A small image super-resolution model, trained from scratch.
Model: 1.24M parameters, 32-pixel images, arch unet, norm batchnorm, activation leaky_relu, widths [64, 64, 128].
Rows from block 3 of a small image super-resolution model, named by matrix and row number. Rows with one number belong to one channel. Each number is 500 + 40 x the weight over its row's rms, rounded and kept within 0 to 999. All counts start at 0. Numbers have three digits each.
Before each channel's rows are labels from the 100 images, of 14848, where the channel reaches its highest value: "peak at" is the part of the image that holds the peak. Only what is clearly more common there than usual is listed. The data: photos with spoken descriptions (Open Images, Localized Narratives). In brackets: how many of the 100.
# convs0: first 3x3 conv (model.mid.0.convs.0.weight, 128x128x3x3, each kernel summed), inputs 64-127
# convs1: second 3x3 conv (model.mid.0.convs.1.weight, 128x128x3x3, transposed, each kernel summed), outputs 64-127

peak at: bottom right (33); bottom centre (26)
convs0.125:459566487494500528567522529430476516440469494471531507467471554451414461483493481532441482455465533517479444491472517495543563574524475519500445581501514529588514535455521513462462493518433469
convs1.125:450522525505545449517521570542511539524540545548501450470485440492516510499536565483511449512500449491557579500477467527491460567580475477455489496463438490504510502552505462482522490489638529

peak at: bottom centre (25)
convs0.115:542564510514497469484537515416467552459544449488508535480471485532490497618585546496462477506442443499448531496480504542520466510433492503512535518479461539489523510503470620546558494473471502
convs1.115:449421425499417524508435509520512594505487463459516525439516503542482452471444479482491458529480501498460416591457477517417467517425427429495487503513472462489471446452480564451444442471459485

peak at: bottom right (33); middle right (28)
convs0.8:446558445490514549539493489447492529557487540449498475487483450491428486472470450548451492457527554472505507513490495499557557522557449554406533513569492559523528535458487467507472501555493467
convs1.8:536503565520511466550555506484562427489549582539497536505436569511473498562555535475569559557506466512504541504467543471555537461539511437486452500491512501553475501480500493564530576565537488

peak at: bottom right (38)
convs0.113:427540497509525545493470541426467519454469520501518512425530488440506457491457478534545499444496536575498461554538458478463518617511503474443469517443524528562466536469512501476509479542430480
convs1.113:480486537509502462473522547457529496527556452473492472527512450530556454495480501513474446533465507462467514476485461563553495513633461455534498556524424520496491512549504400467503490458559496

peak at: bottom right (42); middle right (26)
convs0.114:476537482469462516501533568501499489487474515467515503453466448491454537497475496538488449478530540463525496526465520500514544562545484509481492513455518595583514534524524428449493528574518500
convs1.114:499539496494679566484532533449490479481530474526493458480469540504469533550557544498481543524540464477525560544505522524548478556526510485480451505554484452568445522503479471566509566473618528

peak at: bottom right (38); middle right (29)
convs0.78:505527505441506514578526541467484436452484487484515523476505475462461473471504455477503447536533522484518489521483517478539559566569488503487464531442483534569542534475500425516510474540442482
convs1.78:504536526519510439524499543450513520478541530543546519487547504472471459527489463543513493492492493554581553528511549511541580517549504522522463542505524495515406485524506447528508592545677542

peak at: bottom right (47)
convs0.9:471537520478482577516511540459515485474503464499499530469480485457499482498477462470506483472472568495497463463462512489552565595557467495447491492458487540611488572504488491478463506550442541
convs1.9:464518478448597457499496439471465505521505505506508498528430542504447586537455507489495510442451469483493527499483422485530555478466497520552517482467485461426528480545456482455516546460648484

peak at: bottom right (39); middle right (27)
convs0.75:453512489456509515546507563438513505497460484470480537454492466494473523478499460526474512512447499481482494510455510489536578571541473523448513548446485556587530555486499468460459502572468498
convs1.75:572487546533585460458540487479438502531570504540537562486471535491466525517479537521492519472454536596545558539484461492545513540471514506491473488536471509503482541523491415495559543478603511

peak at: bottom right (36); middle right (32)
convs0.34:450518479482493557533519572441478455479499477446502524453457477481452543466470472524463470487501545511498505524474508483538578561554496523486499547444499534555510557472476494504456501562474476
convs1.34:490528571538618456534566510519506476536561502533475494543545507482479491551525458450512546456516483499524571510511548509590523514533522521499477516551502507485505532509479422517612525534607540

peak at: bottom right (36); middle right (29)
convs0.22:468527483484527525519493598467481454501493487448511519474483485460500506461488477513489475510516551494500513505523549479568532545534477492492501529493461558608503597483510478483448504556465530
convs1.22:547498499485604504467620480394522479494528484538494450479460537533468557501514511517441542484496466453527563491482456534527518539505517514451458493497544434538458467511517422479521551477664493

peak at: bottom centre (25)
convs0.79:582544536502472482503524536539525539520530557425546504534481457508547488544564485505489396486478495526511502465396492551487456513519459499445496472535542544474529490516460597506463513478484547
convs1.79:450435426472523519583430465655497534475480506500471466487485582468492458490496505472482472517496431523453470487496466476464458443405510396540546498483485516510453585478479485510490494477484526

peak at: bottom right (32)
convs0.116:456464508540491549598478503523492479548529525502545516563446537532525486549448584475501450458535505578511519508459497485498526517490467551529524507522517534520454534568513453544529561581463471
convs1.116:427519454429452479418512420544467437471475436515407530481519466527532517480440521460565549544474486460437427530528541476474474469489483521488477513546512512462495494439445495455469433450463500

peak at: top centre (28)
convs0.57:526489549596509438421430579505501522524508556530602487560539493441528485453506484505515467561442505491485497482503482564548482490568513477523528496455512445494487508495509434513531498477507540
convs1.57:504480487486436475497452518561450550466517472441439524501503521419468531475439481419463468460449486463484438567463493437402520501438469496457490487531636500509532442472494524499439510528453551

peak at: bottom centre (25)
convs0.87:555590512543509513545543509497469442483467561486541458610508526522523483552481464499479515552503526475447557430455460523544486509467517492418468520507504489489571481490505436462525564504517541
convs1.87:456488514469457468467467455450467509463505436490494498536483460518536586477462503422485477403511468503496445584460529415404520505463521498535461484511558462520551513487527499514486469520477549

peak at: bottom right (40); middle right (27)
convs0.70:456575500461492530553471592434483473497499513469504554490480477512463490500448510532484502527485556516494499513522505492484587530523525520496535535482525524535501551458460468497545479564435492
convs1.70:553582563514571467525572487536517497508502512566536405518518583516525481507542447442480505487441552473508533551477512484567536497542453476457492526500538469487507504447600484502501518473587539

peak at: bottom right (46)
convs0.19:464536495504471525503534560460488504446487475476516541468465467489518532500478499487496503499480533534488453498491511511516559550560490521518492552434493568621515581498483441497465505547453505
convs1.19:559515465476638512505572434450480511539552478462532485526453491473463549475502544461494501475488466478473532476514440477579459526425511511499507497503498456476494529542500491452522512484584527

peak at: bottom centre (30)
convs0.39:513517551521551544442481492560475542514472486538567488523563547491499494530409509548467571546528541490445510541598514559516531483507543547571513470571480446461548483507504544550493494561539549
convs1.39:414431403478470468521464467515520532476459500465488520470510468504535499469450471510531508504517514498520457466432530420423449514468500400459493484456446513473556546494541493436496424465417449

peak at: bottom right (42)
convs0.117:478581486500475513529493555454464480475484488477496530442471459504470533466486524487475505473476522510484457527474490480521561598518460543459479546498494592557512527492483477473456482537450520
convs1.117:538494512495562482590548487518515503514538486499473504548455553475460514534537568487507538457528471470554551462561445530580466475484529498533480477549541481483486565500488518550480527493618551

peak at: bottom right (38); middle right (29)
convs0.27:438559495463512559555482550424484475479462475489498480476452516501510491439470433528488506484497521485487504530511532451539576577529455532445489530482494549571560571467515490462464489594494520
convs1.27:610521561545579429476559508500474503493507551559478516515438452484482514503536531512485490502503499505531598479485472537542543515570537458508474505452453546483492536506534429459512507430601491

peak at: bottom right (43); middle right (25)
convs0.100:450550499477502546561499555468467481464490501522498520461469511484487503453476429507481507500509521464464482531502514449505568575536494499448455517471454508574552591470524464498484465576486498
convs1.100:581507508526582473436598458441464436515499503531528503485479469482465537495466514499503532476541511534508545403469474523587494567511527525493490463533500514502459473543515492487563498472544569

peak at: middle right (27)
convs0.118:519525495483508449479494524472463491518531539409472407514452460511614505500526593497479499497522486466457486602448485485411517409488584480499533450514502630502435554506482461478563429498496514
convs1.118:420431482476426527480420496532467474520467453522509513529536528518501560505528536503489518526521471462429429530515500435397474457448453520577534444492521529491518503491521580509420476468370568

peak at: top right (35)
convs0.62:454473456492485416465444443489493505489513413502519443468418525431451543535494516461500578483452427451523459473569462518496497503515498468527511521447502396497533483493546526444517457461486451
convs1.62:537513523500547554468547461473524501522528502484503519551564485560504522527520538549521475569573604522544517479491513491531552545550467520482547522441514513516578444530502442508582445514532506

peak at: middle right (32)
convs0.110:440520483473545560591527547540465380482474481560472494479457472528478526495509483497473459497532508483516516537501540493502561557535450459479472542456500573526487565469501500448449483607574465
convs1.110:522530534524536455469575523497508518439563547535529533524467466447448512527480522586544491451515492452493571439502473573522489559465498543526525503580477452546558450557500375509540519513509502

peak at: bottom right (42); middle right (25)
convs0.102:483555437478518565528518580466476450447501508474530510463483453452468493479448455528486490475495536490520489503478509455533578574533481532478476523482480545621507553468485479492503534561497496
convs1.102:570495588542597454520531439441506481542577526508518467507473528488464527514503470509445488479482521476530633552504482534531540504531493487446411484502483517479462516514488454514528543499577501

peak at: bottom right (37); middle right (29)
convs0.101:454533476471504543550511553489486497466485493468480528487474495461467504465479441485487490517502517498494515510493488477555552552559485510486478580465502551599510608470518445489481509541448499
convs1.101:531528498509633522466583504361476519528555530537516463512475490486457537511524505483477525473495522521511529541495493569565499516498533508484473446505453475445456501518505424465520592489609522

peak at: bottom right (33); bottom centre (25)
convs0.119:448532499461571504541525553502477421527491447523547459403461499470407509433504506505492496480540490439516511513509479454541536590527501561494451504551510533514507543489528463486464474506433503
convs1.119:488506509478451477472451535495488522511485572533492490554543525498550450572554529508523466530544544532561562507448586463505581474577494454440493522494472554597495435569561437563542506488600457

peak at: bottom right (33)
convs0.51:546533504490496461480538527508540522477440461490531468445512473501579512466481628457506429450433457598554564488505452503520520471473431485480479482534486519516501499595412517538501457439469465
convs1.51:461546463495501458488487535487491527512494445491489492491504479468468534502469526448503547473497461479493491526462478509447492457474544592508547485574544502500473441430456500492494545541464579

peak at: bottom right (37); middle right (25)
convs0.103:471516462494525575542524542423460486487456503488502497512500487481503488488491426487431531500476509477517502492498491527541557572552502516487490570533523526573529580459479480495488494540483431
convs1.103:536559607517532453501516463544513528539499517493513518525500445519504484505509508477548457497472552536533543552467538453524529539567531449482470466424491457513547470507530466504528574512583505

peak at: bottom right (37); middle right (26)
convs0.37:427583497477526536567497545472445447518490492473503534475482478498440511479486497518470497499512490457528539552518525459534562529526450485506495506503486543636583542430498506480489472529450477
convs1.37:608554523522521482511509489495537465501584492536514426505448547521527500497586457550468447583509513507551511528473488490537534497576466521484437569511510501502514458575546413499532489506641525

peak at: bottom right (32); bottom centre (26)
convs0.95:470524461467467484532501574456482491463491451434574472484450432441406495456476441572468456521538473506500522537435512468525565528526475509513533518449522504532497532465524525532464474511509482
convs1.95:524476544552532499574504527561518449505482546565479461513415523504530491533484439446495538525480535458508570495490505531502532525595510470535506527549479579548445517572482423528493518473543515

peak at: top centre (26)
convs0.40:472520539541474463529530563472474542477482443489553535399503518435487484530494527511506481449513465537521522527413461487550483565465508516422450539365520485464548541545433471473452534506464559
convs1.40:548516475535513539466469480484519545541544493478487599520486476491410518496473443528495505475419426499433491596489439508466489445489503543464464506487525514553453419459471482533469539510503463

peak at: bottom centre (26)
convs0.77:487526522475500525516435504417496503514553517490432496454460422557450476531562498456554553463459520432513473527474495481448486538503515458495502541572478545565589490471464474512594466536502477
convs1.77:432499474399421493469459460514526515519457466543475533525501538522543518499438508480533447525527528493438420461473520478450432513430498502504522445532481478459464482478487581455431444504415395