Weights of a small image super-resolution model: activation leaky_relu.
Rows from block 6, named by matrix and row number. Each number is 50 + 15 x the weight over its row's rms, rounded and kept within 0 to 99. All counts start at 0. After the name is the row's rms in percent of the matrix's.
# short0: shortcut pointwise conv (model.decb.0.0.short.0.weight, 64x128x1x1), inputs 64-127
short0.0 096:70 74 60 52 48 79 71 43 59 75 67 88 41 36 52 67 74 02 62 69 64 44 80 31 51 68 44 42 26 56 48 98 48 45 48 45 48 62 45 70 50 63 56 81 40 47 56 47 65 51 74 50 70 43 07 87 51 39 58 42 71 40 45 43
short0.1 117:21 43 51 27 45 37 41 65 90 65 56 99 17 55 27 33 81 27 07 52 53 43 31 00 38 49 21 20 48 31 39 40 53 50 64 53 48 55 31 55 39 28 49 46 37 53 26 52 35 65 23 55 63 46 40 60 50 63 61 41 47 29 67 38
short0.2 100:47 67 35 34 41 27 39 42 62 71 53 99 25 35 36 09 59 38 31 54 60 68 58 53 50 48 60 35 52 72 33 49 47 41 41 67 57 54 41 46 44 73 44 43 63 68 40 56 23 61 35 41 64 54 21 48 66 68 61 50 66 31 23 30
short0.3 097:79 56 68 31 24 51 36 85 36 63 75 32 28 45 63 40 87 73 64 57 46 52 49 29 55 61 30 61 61 62 10 51 47 33 19 78 52 75 87 31 46 62 51 77 50 56 25 76 58 68 54 24 48 67 51 44 28 66 66 33 66 53 63 38
short0.4 116:72 49 61 53 59 83 59 46 37 43 64 59 41 74 24 36 62 43 57 52 87 47 73 54 60 33 54 11 92 62 61 52 77 60 69 06 99 71 40 43 70 62 56 52 53 69 73 81 37 74 59 64 53 49 52 41 54 67 89 61 69 59 63 71
short0.5 104:56 38 46 44 46 65 52 62 26 39 35 76 40 37 58 47 43 63 69 41 30 56 34 55 37 30 49 55 42 50 34 23 60 31 34 46 57 48 17 18 62 67 47 58 42 57 44 51 99 32 45 64 03 56 60 29 54 75 40 62 85 34 60 71
short0.6 089:70 67 62 47 62 51 31 51 92 64 20 00 55 62 28 35 61 72 40 32 52 59 27 59 38 45 45 63 29 33 62 49 39 47 42 43 55 88 45 72 69 32 78 55 62 36 56 25 75 46 44 44 33 68 67 21 51 45 53 43 32 71 45 26
short0.7 091:85 44 35 62 51 77 39 36 68 54 45 06 66 58 30 40 75 27 40 30 51 45 44 35 26 66 39 18 48 36 59 44 55 55 59 39 62 44 47 88 57 62 68 56 18 32 69 41 44 83 61 58 87 54 50 70 77 50 55 64 47 54 70 63
short0.8 091:52 18 71 58 31 84 72 60 43 34 65 95 37 46 31 78 61 29 54 28 70 48 60 25 71 58 38 56 79 20 58 42 46 43 60 24 62 53 47 55 69 41 58 48 36 30 49 60 84 73 55 40 42 59 72 52 50 36 84 68 64 37 72 47
short0.9 103:74 41 62 56 36 36 42 51 00 62 68 99 42 65 52 22 39 27 49 65 45 48 61 52 57 42 60 66 73 67 51 47 43 11 24 22 81 65 59 47 37 61 78 48 65 36 63 52 64 52 41 49 57 53 72 55 58 50 62 62 75 26 52 39
short0.10 099:16 39 10 56 51 76 64 57 62 46 43 93 46 25 45 84 44 61 64 20 34 23 47 48 61 40 45 57 42 31 43 27 61 59 24 46 67 25 30 53 70 21 50 59 28 09 49 30 71 14 42 66 40 40 62 51 61 51 75 47 60 60 62 56
short0.11 109:37 52 35 44 39 36 46 11 20 17 40 99 39 40 57 35 41 76 50 61 75 59 50 53 51 59 45 23 81 51 66 26 71 62 24 34 44 28 57 84 35 50 48 68 56 79 39 37 41 65 55 42 38 44 37 21 51 55 48 42 65 62 25 77
short0.12 096:29 60 48 16 59 09 29 56 53 69 43 95 25 31 27 43 37 12 00 46 61 38 54 35 28 49 44 38 47 14 45 48 00 40 24 13 20 38 41 80 50 32 64 35 50 45 40 37 48 59 32 59 49 15 45 73 44 27 33 42 46 46 52 31
short0.13 094:37 53 65 32 75 11 41 73 54 99 54 73 30 44 47 45 42 42 17 40 52 17 48 50 51 37 53 01 56 36 28 53 60 43 61 54 23 65 63 70 39 58 27 36 30 52 25 40 54 63 31 32 41 57 76 42 37 60 39 52 41 58 66 24
short0.14 080:60 55 76 60 53 50 63 43 60 63 54 49 38 40 06 39 53 48 76 64 73 51 50 52 62 39 55 05 51 35 56 62 29 63 85 37 55 48 62 51 51 60 69 29 55 68 50 50 74 35 53 52 55 59 40 48 58 79 39 69 79 59 20 24
short0.15 107:43 84 47 55 64 34 46 70 33 61 43 99 77 45 71 65 61 41 31 57 45 43 39 43 27 64 58 43 18 75 47 76 59 43 62 30 60 39 55 83 35 35 23 53 29 44 68 13 54 46 38 43 43 51 26 75 50 58 44 49 53 26 20 67
short0.16 103:75 50 44 54 70 47 46 33 36 35 41 96 61 52 73 36 38 74 65 78 32 59 25 55 88 24 31 74 38 70 36 68 50 43 51 50 35 49 94 70 40 29 67 69 89 64 31 36 45 38 56 55 16 49 42 38 52 55 33 49 62 24 54 41
short0.17 101:57 71 64 11 48 58 64 54 34 51 59 99 42 62 64 51 56 32 22 48 66 53 70 57 41 80 48 41 24 41 60 66 40 79 21 16 38 86 92 64 34 69 39 50 42 42 61 39 52 54 63 36 66 70 45 67 37 52 38 54 41 75 82 62
short0.18 093:50 41 52 80 48 84 67 81 31 63 73 08 64 43 91 72 76 66 80 12 34 48 39 75 74 47 61 93 61 70 47 28 47 61 36 63 68 84 84 19 73 62 35 64 45 55 37 86 56 30 35 59 38 65 85 41 67 67 48 44 42 58 71 60
short0.19 094:19 55 55 60 64 61 44 24 47 34 14 78 25 65 54 47 52 69 64 39 41 47 58 29 60 45 40 38 66 32 39 71 35 25 00 32 35 39 42 87 57 62 55 52 34 72 53 58 20 61 44 55 53 30 48 77 60 38 51 68 54 35 66 47
short0.20 095:52 64 66 58 55 39 21 32 46 44 52 92 32 73 26 40 68 60 51 81 74 43 81 53 24 56 45 40 80 52 38 32 49 65 51 14 49 53 48 60 67 65 64 60 58 33 60 45 50 47 64 72 63 47 40 37 55 99 61 33 66 99 37 44
short0.21 111:18 39 49 25 39 43 42 34 63 30 59 72 70 29 68 62 23 43 00 28 33 36 71 68 31 77 39 24 17 25 42 63 28 57 43 30 00 36 37 54 57 41 17 36 24 32 70 17 60 42 16 19 53 52 25 35 74 48 41 75 48 61 46 51
short0.22 101:40 47 43 33 40 58 28 32 52 39 37 00 30 59 43 43 59 27 38 46 21 20 07 20 43 36 42 05 33 34 34 29 31 54 56 65 46 48 16 65 46 51 45 33 77 33 18 66 32 50 42 37 37 51 50 27 40 75 31 31 36 31 48 61
short0.23 107:74 54 24 64 39 73 45 52 37 62 33 54 20 51 55 33 86 86 36 49 44 56 39 12 64 22 39 36 92 41 34 17 66 40 44 59 53 20 74 73 58 60 46 45 29 40 54 63 48 89 81 79 33 68 50 42 29 74 71 38 63 74 58 92
short0.24 110:51 59 31 53 73 75 65 65 18 67 48 99 59 61 75 84 39 81 54 65 79 57 77 66 41 76 57 62 51 60 87 62 44 46 41 42 63 64 90 51 79 45 66 50 61 66 70 35 41 43 68 42 62 46 64 58 58 45 68 60 66 55 60 75
short0.25 100:75 41 77 29 67 43 51 48 73 39 54 00 38 63 36 53 22 56 36 44 61 54 06 45 50 74 36 83 37 44 48 51 37 51 59 51 30 46 73 39 62 57 43 38 39 50 49 39 76 55 59 59 28 67 53 76 35 30 67 56 50 41 48 54
short0.26 089:41 47 32 60 54 42 35 69 62 38 46 65 33 62 41 66 57 47 34 41 59 35 46 35 39 34 71 16 82 18 36 29 49 46 65 39 44 12 15 50 36 45 67 28 24 38 26 52 91 26 65 62 26 49 38 36 41 46 83 42 84 56 69 62
short0.27 096:94 79 59 45 54 29 31 30 45 55 61 80 39 58 39 34 60 39 48 56 90 81 49 66 16 54 49 53 50 46 55 27 46 42 70 52 41 61 88 50 45 20 58 55 78 62 68 45 25 82 58 39 75 52 34 71 60 52 38 37 68 99 46 13
short0.28 101:79 66 68 48 49 65 47 57 02 79 72 46 58 22 84 27 35 46 45 61 57 40 30 54 88 40 37 21 54 66 36 56 39 59 55 92 60 70 60 40 65 20 39 30 88 56 53 77 29 65 37 29 62 53 37 51 38 68 46 47 40 62 56 72
short0.29 097:32 54 44 57 42 62 57 12 96 43 36 25 33 12 42 46 56 49 62 16 37 37 49 55 50 44 36 38 49 29 32 66 41 57 78 71 39 27 68 28 67 40 69 42 31 37 65 45 50 16 36 60 40 69 51 67 54 34 33 49 67 59 31 19
short0.30 115:73 65 41 71 58 40 52 55 71 45 74 00 37 75 38 49 61 50 26 50 23 68 52 59 59 48 58 45 44 56 37 45 74 72 70 46 49 72 82 31 61 63 56 63 61 42 59 59 51 42 76 85 78 60 61 49 64 75 59 72 16 73 77 35
short0.31 099:10 46 68 54 42 41 33 46 99 25 45 62 30 37 15 37 58 59 42 49 53 40 25 33 66 04 22 36 76 42 46 50 38 46 51 40 42 34 29 46 43 39 58 41 99 38 23 70 84 39 29 33 29 65 70 21 34 64 64 52 46 38 54 24
short0.32 098:87 74 58 09 55 46 33 32 29 79 57 85 62 55 83 28 48 28 31 35 53 55 46 39 73 48 50 27 61 37 36 62 55 40 86 63 69 70 90 49 30 38 49 36 58 26 85 59 43 68 40 53 75 57 82 69 48 65 53 54 43 68 70 46
short0.33 092:50 52 53 48 47 93 63 64 41 46 74 38 38 23 70 65 46 74 73 71 43 52 56 69 48 46 36 72 53 47 58 60 08 60 27 33 41 41 99 27 88 72 51 56 65 75 44 40 68 35 66 43 57 32 62 78 65 36 50 53 64 36 69 93
short0.34 095:63 37 52 38 58 39 35 48 43 57 29 99 43 40 65 36 70 45 40 38 73 45 56 50 53 52 31 35 64 54 47 35 50 47 50 14 41 34 52 79 36 25 29 37 39 66 44 48 49 59 67 40 40 43 33 60 69 35 64 14 45 82 40 59
short0.35 099:25 51 63 47 32 50 61 00 68 02 42 77 51 55 25 72 52 14 62 20 39 35 78 62 39 68 37 31 48 18 38 55 22 51 51 12 44 37 37 59 54 61 50 53 37 59 57 63 15 37 35 47 66 37 43 48 84 47 45 49 73 54 34 38
short0.36 099:53 47 57 57 43 44 53 58 75 45 44 00 39 49 18 59 63 48 64 33 46 47 20 36 63 19 58 05 71 18 50 55 51 85 99 77 50 48 60 49 40 67 47 33 32 47 61 79 76 59 41 63 40 68 57 44 44 63 50 57 39 38 61 73
short0.37 109:37 43 49 36 41 54 62 30 25 64 80 99 53 09 87 46 33 21 65 66 59 43 87 64 21 66 55 69 43 46 53 74 44 69 52 46 46 50 64 47 40 46 60 63 59 53 60 14 37 30 52 47 88 07 31 63 46 30 18 47 60 68 52 20
short0.38 098:55 35 31 72 27 64 26 28 45 52 55 21 51 25 65 45 44 24 29 58 38 59 56 48 59 56 62 41 68 55 45 18 90 73 76 82 59 34 97 43 41 33 71 44 56 32 72 42 46 42 42 46 74 51 38 21 64 61 59 57 40 52 75 52
short0.39 100:77 44 65 43 77 49 32 76 47 86 30 47 32 38 00 45 26 57 73 56 90 50 45 55 47 17 79 70 59 41 45 52 42 67 64 36 54 31 43 60 63 46 63 72 36 48 40 60 19 52 44 67 46 29 59 58 48 47 18 62 54 47 30 46
short0.40 102:50 36 43 61 62 52 48 18 67 12 33 91 73 27 61 53 57 94 69 39 92 71 58 46 60 32 27 53 54 53 48 58 45 48 66 48 53 73 86 52 73 19 31 19 42 53 52 35 77 22 58 61 50 50 61 71 63 33 52 37 44 53 66 35
short0.41 094:74 69 51 47 81 29 12 47 83 60 44 00 63 38 55 37 54 56 71 35 42 44 42 62 56 47 50 40 55 54 20 64 28 38 99 82 63 51 33 48 52 37 67 74 47 59 69 51 41 75 54 41 62 49 47 44 47 52 65 51 43 26 34 39
short0.42 095:37 61 75 41 44 67 28 71 55 21 23 45 11 51 33 33 73 18 68 43 49 90 74 59 76 46 40 67 52 87 47 54 58 32 47 60 82 75 26 32 58 60 58 48 89 51 77 68 24 36 58 53 44 60 51 43 52 34 59 45 65 31 31 38
short0.43 090:74 71 45 33 52 28 56 56 38 52 75 05 30 48 54 23 44 25 24 66 25 51 58 62 27 54 59 92 16 65 34 58 43 36 25 43 35 58 43 50 35 63 33 45 63 34 61 56 81 31 29 83 38 61 50 62 49 48 38 42 57 39 42 42
short0.44 091:81 66 61 48 24 65 45 06 47 29 39 13 24 32 37 31 46 50 75 34 53 27 19 33 39 32 15 20 59 52 48 64 43 68 41 28 50 46 39 33 67 57 59 68 70 77 45 65 46 54 46 53 37 43 36 28 43 80 31 51 63 94 40 54
short0.45 100:80 58 65 67 61 59 39 56 62 79 27 12 45 63 36 48 70 88 94 29 28 47 32 39 59 35 76 93 82 75 50 58 73 37 29 70 63 70 55 34 48 83 41 76 50 48 39 51 57 53 57 70 41 43 68 38 34 69 56 24 51 51 86 72
short0.46 097:68 69 55 50 99 60 45 24 47 33 53 45 39 50 45 55 55 45 45 41 99 70 61 40 51 39 40 20 61 43 55 84 21 62 89 47 73 61 65 27 54 44 47 33 48 99 48 47 50 84 64 57 47 58 62 86 56 38 47 38 41 64 64 47
short0.47 094:37 53 60 58 31 76 42 62 32 27 31 70 66 54 82 61 65 35 61 08 25 65 31 37 78 41 32 55 36 70 46 53 69 24 53 64 61 59 53 47 46 46 57 45 20 11 72 79 95 43 56 42 57 89 44 57 64 68 76 60 34 20 53 48
short0.48 096:36 43 56 44 62 03 44 50 86 51 50 29 57 37 27 58 30 61 84 77 37 75 28 37 43 29 53 71 65 58 59 74 18 50 63 69 70 31 05 23 48 66 51 71 50 80 30 47 29 69 47 50 35 39 60 58 48 51 44 54 54 46 19 40
short0.49 103:15 33 62 48 56 62 51 85 66 69 26 42 40 23 32 63 53 84 20 60 59 63 50 63 51 66 55 09 78 10 70 63 54 58 65 50 60 75 35 37 80 65 54 51 59 41 72 30 81 36 55 31 61 28 50 26 38 17 38 47 84 37 74 59
short0.50 090:72 58 26 42 26 35 52 44 31 43 93 87 65 50 96 39 39 69 73 43 27 34 51 47 37 45 37 76 52 65 75 42 93 63 33 85 60 47 49 39 69 27 68 80 45 49 38 26 35 47 41 42 50 43 29 62 44 64 63 47 65 31 38 56
short0.51 098:36 81 49 69 54 57 54 45 59 25 41 99 42 32 58 88 40 53 81 62 51 47 67 45 45 74 38 80 67 47 49 61 39 31 43 16 66 23 16 59 65 31 51 58 35 36 67 36 51 50 67 39 54 46 57 79 54 46 41 55 71 65 43 41
short0.52 099:56 48 49 70 35 59 27 23 66 12 28 20 10 38 29 27 41 50 53 70 60 38 39 30 62 16 29 15 79 33 14 25 61 37 51 37 47 27 00 44 38 33 48 05 58 54 41 49 84 50 44 41 30 52 29 24 16 45 71 41 65 40 45 44
short0.53 121:73 64 57 45 16 78 60 22 69 40 48 00 30 56 58 56 54 00 46 34 38 51 77 41 42 59 86 53 82 39 24 40 47 66 68 55 41 44 38 34 43 52 45 54 18 35 99 51 52 43 59 36 66 64 38 81 57 41 58 64 40 76 43 27
short0.54 103:27 42 50 29 51 59 36 61 90 70 35 48 52 57 31 26 76 64 44 66 37 98 63 62 50 42 77 50 50 32 76 40 42 29 69 48 83 57 34 58 58 57 47 32 34 39 45 49 60 29 41 39 64 48 80 45 58 13 81 32 80 21 20 47
short0.55 099:58 44 49 96 43 74 71 54 59 49 53 49 55 36 47 57 42 63 72 20 52 59 82 44 30 34 66 34 76 23 60 41 45 73 64 47 35 41 40 38 55 43 26 59 30 35 46 34 79 27 35 25 63 73 63 56 64 29 69 35 42 77 58 34
short0.56 100:71 75 65 24 55 49 48 65 26 73 19 56 18 83 51 38 87 49 48 42 76 75 32 33 48 40 59 57 78 72 53 49 77 30 21 67 85 83 46 34 64 39 69 41 45 86 51 57 30 61 45 50 33 66 71 69 51 46 64 41 40 63 58 68
short0.57 090:43 63 18 45 52 05 53 34 50 28 24 76 51 54 74 33 42 78 58 38 36 61 54 66 48 26 24 57 86 39 47 28 67 45 19 46 47 16 37 28 44 12 35 57 49 52 53 57 69 81 39 64 36 61 51 54 60 44 40 44 50 53 29 57
short0.58 091:44 49 40 85 52 60 53 65 00 50 68 59 55 45 52 83 65 53 65 82 36 56 31 44 67 44 56 42 46 76 45 63 46 28 69 50 54 76 61 58 55 75 45 75 47 49 46 68 65 57 62 60 41 45 52 36 31 50 27 47 70 24 73 70
short0.59 113:61 40 28 50 45 54 18 29 45 27 47 00 64 42 84 25 11 53 34 58 43 43 37 56 38 37 29 25 31 38 41 44 63 46 73 83 31 15 41 22 60 33 42 36 40 25 73 36 76 46 44 50 60 57 60 60 53 39 63 47 55 36 77 41
short0.60 115:55 60 48 73 39 56 20 70 75 40 37 00 38 39 25 46 71 39 56 52 38 43 29 46 54 39 74 40 34 64 44 41 51 41 74 61 44 49 32 63 42 66 45 48 55 44 21 53 50 47 57 61 45 68 46 16 23 67 36 20 43 57 30 61
short0.61 112:25 47 59 23 22 56 39 56 54 86 36 99 51 44 57 31 86 43 38 20 56 58 33 34 57 42 50 47 75 53 46 17 55 65 43 94 84 73 63 61 53 58 63 33 43 31 37 72 04 49 21 35 61 43 61 45 62 68 44 39 53 36 71 54
short0.62 099:70 29 31 86 53 43 54 60 19 36 55 50 47 54 57 59 40 48 65 49 44 53 50 39 71 34 63 55 38 48 23 27 70 15 49 67 64 37 21 65 50 46 80 69 01 22 47 36 38 38 61 59 43 51 71 49 64 39 65 63 74 40 68 36
short0.63 096:80 53 37 47 44 60 75 36 39 74 29 53 50 54 73 46 31 55 47 33 54 28 50 47 37 55 67 32 37 13 62 49 46 53 70 71 38 78 99 60 57 43 64 61 51 59 53 57 26 44 54 74 55 31 79 65 64 49 40 37 54 99 57 35